Rows from block 4 of a small multi-label image tagger, named by matrix and row number. Rows with one number within an expert belong to one neuron, the router's apart. Each number is 500 + 40 x the weight over its row's rms, rounded and kept within 0 to 999. All counts start at 0. Numbers have three digits each.
Before each expert's rows are labels from the 100 images, of 14976, where the router gives the expert most weight on average: "top examples" is what is common among them. Only what is clearly more common there than usual is listed. The data: photos of arthropod specimens (BIOSCAN-5M). In brackets: how many of the 100.
# router: slot weights (model.blocks.4.mlp.router.weight, 16x384), inputs 192-255
# up: expert up (model.blocks.4.mlp.up, 8x192x384), inputs 192-255
# down: expert down (model.blocks.4.mlp.down, 8x384x192, transposed), outputs 192-255

# expert 0
top examples: order Hemiptera (34)
router.0:572523516521482491519513435559574518441573436492469431466433545508469474504491493491486477512471483535539517462555460492509441529493473457540544458529511476550530541468470499471589472520459475
router.1:572554550585499558481545528486595513438590441554438477518499517531439527510493483523437463497474425524525437485462474516440459484518489474484543510462505510523488512486486488533530441493473535
up.0:492495492479438513545476487509534462545489523497452422490473468468452472383529529488477433438549538502525550469564489464575468503519416500489521506548493584590469465508478477576416537454469430
down.0:443517569472490506499499515434577568439505564481431479478519549515517430508512506484574515499435471517518532505569481456484457511476510479559518527513541526531418504489438494465460450482455466
up.1:473463526502508480525448512440446411565503514456474479534534537475437513491485541520456452488541476510533480572464570540497566568525511515448425457448530480510547521503549509566560501468553508
down.1:505477499504483507519519486600533486525500440466520580424484500553452563487517549473549536439558526471496524472555482508562505516534439531488415563545526475551465527543466482557531479544459516
up.2:493493522551547426506570482481507489484498484493476527554493508522472492512466552443521482510492561488533553525482547479466551496419517477566413473492462569439479476538455481439462484568423535
down.2:520532515572490523493539485454518497477516410525516546581473474485510523453490554483529434500508457562500509429424439571552501482544512568481497505470529492516582533482520459540447460543538477
up.3:497539507466508478498495434470457478480508496541540480477486503469449554412486503479539471479525593477538538498559493498545523466497506516450480457498459541451453477491489500524453515523446425
down.3:481512551436489487499481472579526485488559524522448480495483517487506448474516562503502465517459564520558462524500452552501444518540461491455536486539557503510537538577468549424421485479572422

# expert 6
top examples: order Hemiptera (34); class Arachnida (25)
router.12:499546481524455546469446443538507494517481529465493475516497444528463493461493551498443492558464525526483545522556472496548441524515495517488573429486480493458458497523514520508499546519479486
router.13:495551473531466494487440482533523475500520534445480536486489472566488474522471540520447538518493563545474542542557466488572469474502510502505552442492503444437469490534502530466500550534470423
up.0:511510539460468547514476533441457440464523498555517497532429447544420553565552461512456471502507538421494522514503537545452545582501450527479553486546509527515537615589468463514489608488512431
down.0:468533446481473502460523520498526507516486538519531513532520469502520520459477489483529489531510492440366564510524455438454443506499484484478600539468541530486512507434442348473447501505475490
up.1:527511450474421558486512475350507499517530493467498469475375467473490506479473443496480553495450548450515563550504471533516462597465475595481551471506484490484470542513526532473506489438520490
down.1:448491496554522481494479482439514531522483503501482519581475439456524501443502531509536490552575466519499538439515449521554493461519482477526521569491524500526506507506508470483482553518462546
up.2:543462572510469494420485482456484499491468444447486470467496540480457531593462465540442533438443467497475470517443530541526513548447508574511484505463471484484481498499481556469543472468528556
down.2:487534501491572516457495502440469458525537508523504588509514492526558514463460547524478441517467445567516523473484474486477573490478534471487450554533525487489506480485517411471534502502454487
up.3:461468503546600545485550526544511469484527437541487506526478470457501486563433501464477495561469530536441424554429526499437529478548543406453502501463511601404573472485469454508526440491526481
down.3:428503440506512508520509520447546514459552494452440570536425525546593508516478557453491493483511515489458526482540447456465486546526535473600551524581508490508520515536446469533593485567520479

# expert 1
top examples: order Coleoptera (63)
router.2:511530515442454458508488514514549479491430442514451474437468535486573516503501465484495497442452508489453475417503538436519535459507496463586595505513554523479502467385462551537473507460514498
router.3:569500441444507424601507505530546421520464490558446473445548579480536547499483527486464543482498503492446502420473545422585486516554544489501558474471487493507457413386494550577477483431527540
up.0:483458515553439542436529453460531546546488491464551468533405481503526472477506467491519483443510550473463540502538526472482487527444478562520514551502559428499429516519490467507431486557496510
down.0:481561498495493482522498553404457524564502533538493466433500508512564492487543611497557509526512547397548486533561502500491447418528461458538538510507520461548467506504570581448483556471493442
up.1:541531522482419530507495434487440543553488496441510450511458516505455538464503477554488557457539452503468542518503477527541553616434494615483494500477477442517458557575504521464520493464548516
down.1:532533474475482524490472562523513443553506419585522470499473520531477499516590487487500462525562428509570465450459506506586424475551469588463539513488573418582528464445538556529557506427468437
up.2:472517476452427508511546451486530517523569514458486407554460544545484472500516469509516534496509510531479545499484533492499563657418527589530485516491453460471417533526469439481475525517556469
down.2:551551524455545498534464507517497394534446476534473508380499509457546467508532496507591497510524475471546535501493476481589429457583463497496555529521508499558575503482513545522473506468549435
up.3:539543503511494493537518516470572431476520542517555447483494459504433483506479414415524507440575486466412535467522572501464527477488447488539468518524497504473510514547487595516473441526431543
down.3:514513566510505480480496454307451531501529499472494530419504475464549405500466503485463581535469513558497468541499504504442520511505461476533493474552484448493496514444430529543492465524528487

# expert 3
top examples: order Hymenoptera (93)
router.6:445462502492447500492514445462487483509482542520484481527474508549508514486527499444460541490497458566472509519518551473513494452440458534446422547492564493443494489544476428494509532567439469
router.7:483543518492524486483445518495428485544445517496539541508497496480531528492455483487488487477555511492499498459482486579418534512439564513481428514447465449440541472568539550451524500541489558
up.0:516521429544480450539494473499465452491439518539509472442492468432513507406504517519509502470543562486564550455542542522503469516473467600572490429525458514532517479505566567514458430473465476
down.0:441403489523486564525490534443525496559466586478493489490477498519537472523487458599502496504507479552508479568526497444508508536554432449480542495541449449490531490536549511505517498473487525
up.1:484499441576367511469474513546523517530500577505494462532459453484467499493570410496481483504495600507491511571538544471498461530504414516506516494516445399450421463472522461532425534559510505
down.1:498507465439518528490480476581510428520463468519511493520558536516487548520518483514495561510467476516530451451532509530591499528480480485508516558470527337557506553474528497522493527495539506
up.2:412542448557514455533465510494483497487490583515520487506484486435563538450506492506485445508559562436535522445509513530459429503504485543517486471501445571471552474490532523533451488537450473
down.2:459444451561507567528466515461475530549471563474477499468435543481587472511518501571524527470494511521491458537506513415517515525546463445484517503511460476485463445547500549500523503545484498
up.3:578536488472435497467531575554568491498446483559536461509458469517476492457447473504511492497550498473487467468549549419530489539488449564451588451562520429568490541454554481552462521457501535
down.3:454450590528503448482506527323516497557482543521508521555548524490493445585458478499524504534532520498485528486557565537439534454472512535555472526493478533509519505561494518466503506519489477