Weights of a small multi-label image tagger.
Model: 14.3M parameters, 40-pixel images, num experts 8, patch size [4, 4], layers 8.
Rows from block 5 of a small multi-label image tagger, named by matrix and row number. Rows with one number within an expert belong to one neuron, the router's apart. Each number is 500 + 40 x the weight over its row's rms, rounded and kept within 0 to 999. All counts start at 0. Numbers have three digits each.
Before each expert's rows are labels from the 100 images, of 14976, where the router gives the expert most weight on average: "strongest on" is what is common among them. Only what is clearly more common there than usual is listed. The data: photos of arthropod specimens (BIOSCAN-5M). In brackets: how many of the 100.
# router: slot weights (model.blocks.5.mlp.router.weight, 16x384), inputs 231-307
# up: expert up (model.blocks.5.mlp.up, 8x192x384), inputs 231-307
# down: expert down (model.blocks.5.mlp.down, 8x384x192, transposed), outputs 231-307

# expert 6
strongest on: order Hymenoptera (50)
router.12:536422528469478555426549452507461489477394481520548462451455452507560483474472526466448468518467448481435455499541495427509507556459531524491506450433494460480543490524570404504537483497574501418557494478503511556425510541498495523
router.13:456459542487503532497480458510438501453443519452516469446464401526548444528506523501530476556507428449441473471470537393468503503446510487474507497482524514536576527517518483514553446528553430501545435461481530545447458529462554490
up.8:410488502513502452451538554552503520489489475597444451452516460485574478518502587510478563565473519513492490469462441465502469500573535557557510440507498549456465486523488492485507462540463576545485547496487583503506514538510503469
down.8:470527504517529443456523535467559484493508481540484477446570552474512482481486530501556516515495485471498587548444526435533561511520498507559506437570488564490479570512482457498487527506505416519489529364509494474568512485423503454
up.9:526483582491517542494524481469516484465483519555503522461508556519466577576521511567457522566486585484540532551480465527521495513534520504484471520526506478461408474564479470455531517547516584548538531498436499455507533535533560511
down.9:504518480450527452563544458432549546466524529477424466500505519527528501447477465459551514433510444437568546533480543546486513491499438519453495532543539561536468464456460522479447519516482462532442505429452527518535445505517540469
up.10:517476552452460469547516555475433545527502550458477568548475481501442478537542431552499482457538446478514520475545487523536524473475474530435513500484528469453493504548524515517571487485519462515470486515532469510492553478468500603
down.10:494478477546459511540523543537488499459567485528528510480434467444532474525511462524508531531429541601506488438537523474447466481510534502536469561459486436504492498462538482515485524497439539534456438491495451479535500521526497544
up.11:503522463492479539433566504553455475556492500514514484473473492462541493483517463482515473501488501560481504454479401452490460603510464516554517510478511471482521514490496517600478460472477529542456513546506531509479466554548539484
down.11:487456511508522547557475538457543510555540488507494499571598549515497521466515545456495510448582478508487445465502507493468474513519434515519467497525548533515474488582490529516461543476442530526532549602496483439556455429542576519
up.12:405545513548541452470484551510526526500512439555494438476535427436473452491473525526448548517435515515483491478458520564505457514540499505508449500519480464484495476516486476468509528546518528470500578488507563536564592518530469479
down.12:526530448490457437502520493490543498532551550497439498463503493524470536556540577496553511512529566437485516533493529494542482469552400531515512370534511505587467421558501494451526564505522439518520518379492466441467453522495469515
up.13:448533572515495435468547524456552469510554484507499467538526442458476509552446539566435491479477520524468476462511475535556516502515451507478483487521504497477502463506505506536543500497496529463570574515471581559512533540548403526
down.13:506566415438408446525512467558473483494508566490491511440488474484484461533453550467570502493447558498541517515492536528530495494462462522484530425497448550553476457502458475471475516446497495519466475445468513446436515524576472467
up.14:475507533530554496503546514507523500460512456512476463497503537451457547553514562499515516562477574501453479518470448464554472505542485479524508438538604503492498550490465536459503493496512559541532573481439537492444517565496518521
down.14:518549481481498457432507519457522529471514537489467453496517523546495464469427491439470508493492435447561505557483529587434486540497514537507490520482465549520509490472525509465481554524490493505455470438444515536523483575505506485
up.15:496487482512519481515491507437527454512536538430520567592490453420463472464472487562505484444558461543567520496529431552582432527487470490529530506480503461513527438503519500550458509470508515527452538525520469564507511466497450477
down.15:459527508500557438506483547516533435459555568435556525507540535478551434512464497494516578548540511535561509535457448488486465536502502450526560520483495506472466553473503571493509522543475508550513521546507440473484460390452531460

# expert 3
strongest on: order Diptera (88)
router.6:470524482413489518508504539429479429543406470433448583521498470494466474481503449554451478519524448517483496547530535532554559495477433479459500510456492491441512457520533430445485485511537425455425491538539568549521519487518556472
router.7:482538459471435543513509553461486434539415471425418523499539520479502486518503500545528476511571489507462515518518578550536504499489484456494490454503501537452485455523496420506529509487550433439463493464507591564522558462525515481
up.0:564483452476543494552426504463514447590487500466531520549517470523427468475538414560500505487501533560431561514580602486514479463490426510436489545514475469469525435520511484510493439487544521548502433523585493540492544498513520533
down.0:491502495481457468511489511527499396469468532522511534535515522573548477446498470523471478471454549554508594495452433475497475500475486507535486547458526570452513498499467506477563454498521540471496498570501468481566477498481548496
up.1:516500546492469504485500531467609557644520530494453534559571571428436516550481510511507489445506509508469455544494550616536496452495523553497454466498544464450482455496464469477488611522509519441545536533528462472506584520519475451
down.1:519440454523480536472484483528513528544539469459531528538544548494526485496467473432504445479538475498476488541501481474535515511555574456484508531426512513515534479478472488537459485525529516470483531455442537500522477449484480454
up.2:447523491520588506471453559472541559494564555497480419503516487545446461459569510445514473475481531532506504466537527455412531485517473508444457481461471500587516490493507488406506483537484558544498461471505529486575511483468532489
down.2:567489547500466589513473564533467493520464514547483520517522525482535465537470527526442552492511560545518406483495469469553499528562558507502523573516487536493559436521509552590572482532503558485581501518445463462493551489544429498
up.3:490463446545485493465532505442570501649517463455512444529501542432491519537467519479478559443525477552555469457456551514566497478433450507458509499471561485486481495488498520509447515521556424483470606570455508533524456495475452499
down.3:523477501514506473491500556515530446505516451445465447490433486483512499520503553491451548493468474500442479486490516485438498467524541484540492510409526551491574470517468474487538512516454504498481454586472507571515506500536418479
up.4:505509484523498562565521537473457485424480503465510484549455559540491600525520461503511466544551538496477567527465528492517551427472523465459532474509543513522483502552478501509580491490479476498472496461459475456544509495511492483
down.4:509509505549524518565555441483455525426491507555492495506535497480455484538528461498460526504444489469553548445539525472506455515496497467524555447558452436516462514457490607451478471536461540505478570360533502502538499515494510528
up.5:506501484471481491494558581447526448556529547558443502473480512567489452487528517493513509503514560562551498501504486556487605566530526497558502481481479492436424446441426447474567497459488540511415498506465522517567521517476496464
down.5:520485478555447495567488490527491527543428389511521489502521509479537507510552524437553519473507507490446480461495512442464464533565543554510497476461513532470522492509529491485484464455533570522526505438483480463470435442568467536
up.6:518532498549490474472592490474543534452500459525491428545503528486471488516431508524501510479515486542516498448463529514485510473547478471535513423492500483514467496480547485514515544537539482453610590524443509448541500475554456628
down.6:500455441501453474566475478504455470444499441491482513439447460536580565492489546501470524542542466467457452505507480532522564474545518481465496523499539525519571523553461467580552490476475456445534458526467485533501460454446458513
up.7:522491463510503535529456468416534547562517569477471548601590556527443487597545480524507494456519567455510519500497566546532543386478461544464470546503509444488435469523532467470484579583590490505477502554522434521513584433500464535
down.7:526496497507496461502536460541425480480497469534533454577506473561494500456460487512437430507527488448536566488544456443488518512535525432536477507457519553486543535509493459532475515581515496491477487543489460502592473486533531441

# expert 4
strongest on: order Coleoptera (96); family Throscidae (62)
router.8:457494460508498517458499511509542537532505520521415492523499597415423527521468482491470551504476434494490497526456545569477496466508498535516453488560524484532424458437491468490509555529443520517434508518506451484549562498546547531
router.9:512491458508541495455483560514474501488527515552499440568468553422469506476491477494448501481452408514520487493492479572496536512498559518521491512509556509533447490433515471542520543513472501525439525479498404491567533437513459547
up.0:484553499522510435499507493544505487598590448548533443507524484566510472459492525491553450527434478501503492471483572516467553510537445481583493525542443555504548475506439551404462456478423578558495487580509519496507452560447549481
down.0:465437444521434491578472462499456471533531442471520448501459502499509467521602410531476454532483460540455527468584468481553477458453573535467498574479521491534503478494538476485503594525536521547463498487449476538487540557451487497
up.1:592499490512435530516505461550449466464491526478551562513443474460509449531511469548451407478556511448539490458620467548529479520463510505546486490506437476484512540517572463526484553507544434492527532521538476529477513444448524506
down.1:541419466567546487519498521477482542456568480481435530501548511432493529552492464532500542486479487529509495529517524472500503527570503486596469544534571514508487564500507489471436503506452549540448458395577552495528465493569539433
up.2:444493475521477487533511404512499568448505504502540525544520513521503459469485472498553498474576528493486518484565551520459406516464452500472425442529442519551521567449533452459489493456509542427514513493536504499451486506537513513
down.2:475549562496484525525550553496462478427496484495439511444510431466503452517548502576523541463498512426450510500549484490484538503533523457531487534494545556485538550472433454472478535484455480463553475563589565431538523455543517417
up.3:545426517482442584564497465460557518438436485488467556464480545489474533484491530547519553476519547478512468557533529514506469511494558486451526448530524428508478512473498506468478515536572496520511500559517510451478509456514521536
down.3:565505499523425502572484429472510465431574477494560468545504409453526499530512515458545455481486446464454519523537503479605539498605500453444526465513528531521527465481441507522513482563515470485527442573613501474478504514534515493
up.4:484489554482429540435528464512525485523422446447485497422494506458538429530517530472507520491507506499479412547477510411539501522544536455484450462459534563469492426515533425452485566438523476490486456453484500501459504522438491421
down.4:570507456475438493565525522464532508521439575524539539477511569529535469455516456591545527434470538524547509502522530505474464527505392520553516480502479407519467447480500482477431554500489420453516519535532520458504422468606536536
up.5:495491604543511525527499498435615440512501494491477513563506538489432544518474503552490516463559496461506469533511515596572513453505449503461504483553493410507474499519505480498530557537541526512513583524488523530536530483500473580
down.5:521505502466455518516423500537467442421497428513487508476427474505470547467482525465494482571513540515534475492494394547494490513501534475496585456492470478539433509461533489500483506494485524518566520456412478499418461486486525532
up.6:512493523500486512557491512544474496498434525504484544592490517439513476532491449492534534430515520540464463497461451584504460490534442454506438476489523448530531449444458481523489496430421494457483492540525438472488538487545414498
down.6:497514460518531504532408445533499538451525477479585523523475560572505534435521514430491455499526499514531491522509554468509501549506496503451490557515494513437495502554524536515537473449523484524512455430474397544523433435488530535
up.7:497562520461550507531466508536536522533529523453510524561558513546421473489467464484504452397481496509511501562520494561471523485506478512522463483485506462514563451463511539473482510481432526474459496543603424529489486492458409509
down.7:518423432466434506513578497518480511450522484489517483474511509555473482541512410504466504501452505480528550501570502437500537448508554521559429507497428515496503486457548502486434535493538570546452477562473469571517479543434507473

# expert 1
strongest on: order Hemiptera (46)
router.2:514499537453519507456502467478475570490458525447511536537513510481509503542544474542477553493457477471411435501482544529533523469490469508520476464469501477529453447432519507480446532565536470487506458460543492480451461497580493476
router.3:496487535472529517457572460490458523463509532504469576549479507490468516537502459568508526528483448501451440469519506541523516444476507565532469437463462480563446484404485497510478564564491497472447477459499461452503465482519477528
up.0:566468494477481529518439455508559590520474508452506541537545527490477543540482514522489519548515495500529464515503518552518484477474543499439436520532465440562477446488496426451508558482567499414503496473531483426501562475539516560
down.0:525485453514489499526445482467476490487467547499509522450508535465530583546532451480523480421548474501498526525541556483509530515509386492455522517496493475500522513573525499506485523491509457558491467471548473466448471508485526544
up.1:502513496482508503421486462501485493430524519474491494592434520460452545522523434472487454517527537549524533523601478526454467501455487489486487537457456437563523539545466465443454525534528490422506502509509512498511570465541528513
down.1:519435416565490532470516481443508518558462524547479470536500512533555530491462510533570554500519500463461547565430451462578486495547455507484532499515541526503483485552522505480541489531459491517568413376496448446457432483512545515
up.2:464569546543471518573494487481528507478529426538492482535482486524490522452507511549474491437500507464443448467471466575551531503542439491496460505555523516487510521472480547504479465476460530521525556477475596466504453457493451484
down.2:467480484506514559504476460503497425462497511516473508591498588499440492451522417440491465447524491535485435458500554549560501508466501484488453547555454509518434523394559525482499535477472489511562529529520504523497516486505490565
up.3:526478522460531546449416480482465576464441581489444501517501516524554574559527470434505498480435513564443514576503489484472531511530504494422480530484526529454494510577513499443539490515558478463530466523534532483500538463510548524
down.3:521474519602537536493514511562521537457459528580498418465488549526548449523530549480516520472516509526520522484511490512495480579528545550580560527505460525525469541558499505529524462498447505554526440415493476487434442457547477543
up.4:525483533444416477648491493516459508479518488509477548583468549520533491428533514450552527536504439451460544485401513563532562488514489510454516502570532495425515475544430538542488534525457474536573485426440489475492484504498514534
down.4:566439539493463608484586522508458469481488478423550523481508523488490502477536491480454484466448523448449498537509493477515524518520520563503471508455492427446435478439470499572541512465482570452474537560449594499475468486423447514
up.5:569448525521469528460430425509539564590476550526513532499500554454493544497475560490542523514490563505441495601548522497495468490494500491416460516545509489585488428470496474506482535443490508461495474532488465483522547486535492534
down.5:583472468444516551531485523514402530394449561538437496439472412513535486564554478544581497512513520468445506479479487448509434488533478546457520588501470450472488523560547519515493481470491519527530512454476532451412483465563468466
up.6:531389461502502508503434480497554541495533476508462462476529497555505507455531464488505501438513524504458565517514556460419467494538470455410486487531447521602461489508511509435493453453465478558489513547453437466505432464565505553
down.6:564470476557449492529508520487470509465485484535505514526446506490511432531478446476435503574503454480515511538477506511509509473480508511494510528500521451504404493541439556529505498500506505444449505604494621519518520526532543496
up.7:507471460470529528484525486486449502514449525468483546435461446483533438453537446522466461513488473546530509458550511466490504504473492534525522540516512472490491529518549473456490467498570495491486452487505542487470493498507459545
down.7:470511447551527492539522462534523510464543529522566468493433537481477464464454476439477497481509507524513506493492516514458442568493445435481542406472587528525480552612565501491487529493474491502489494503498468500471513498510524556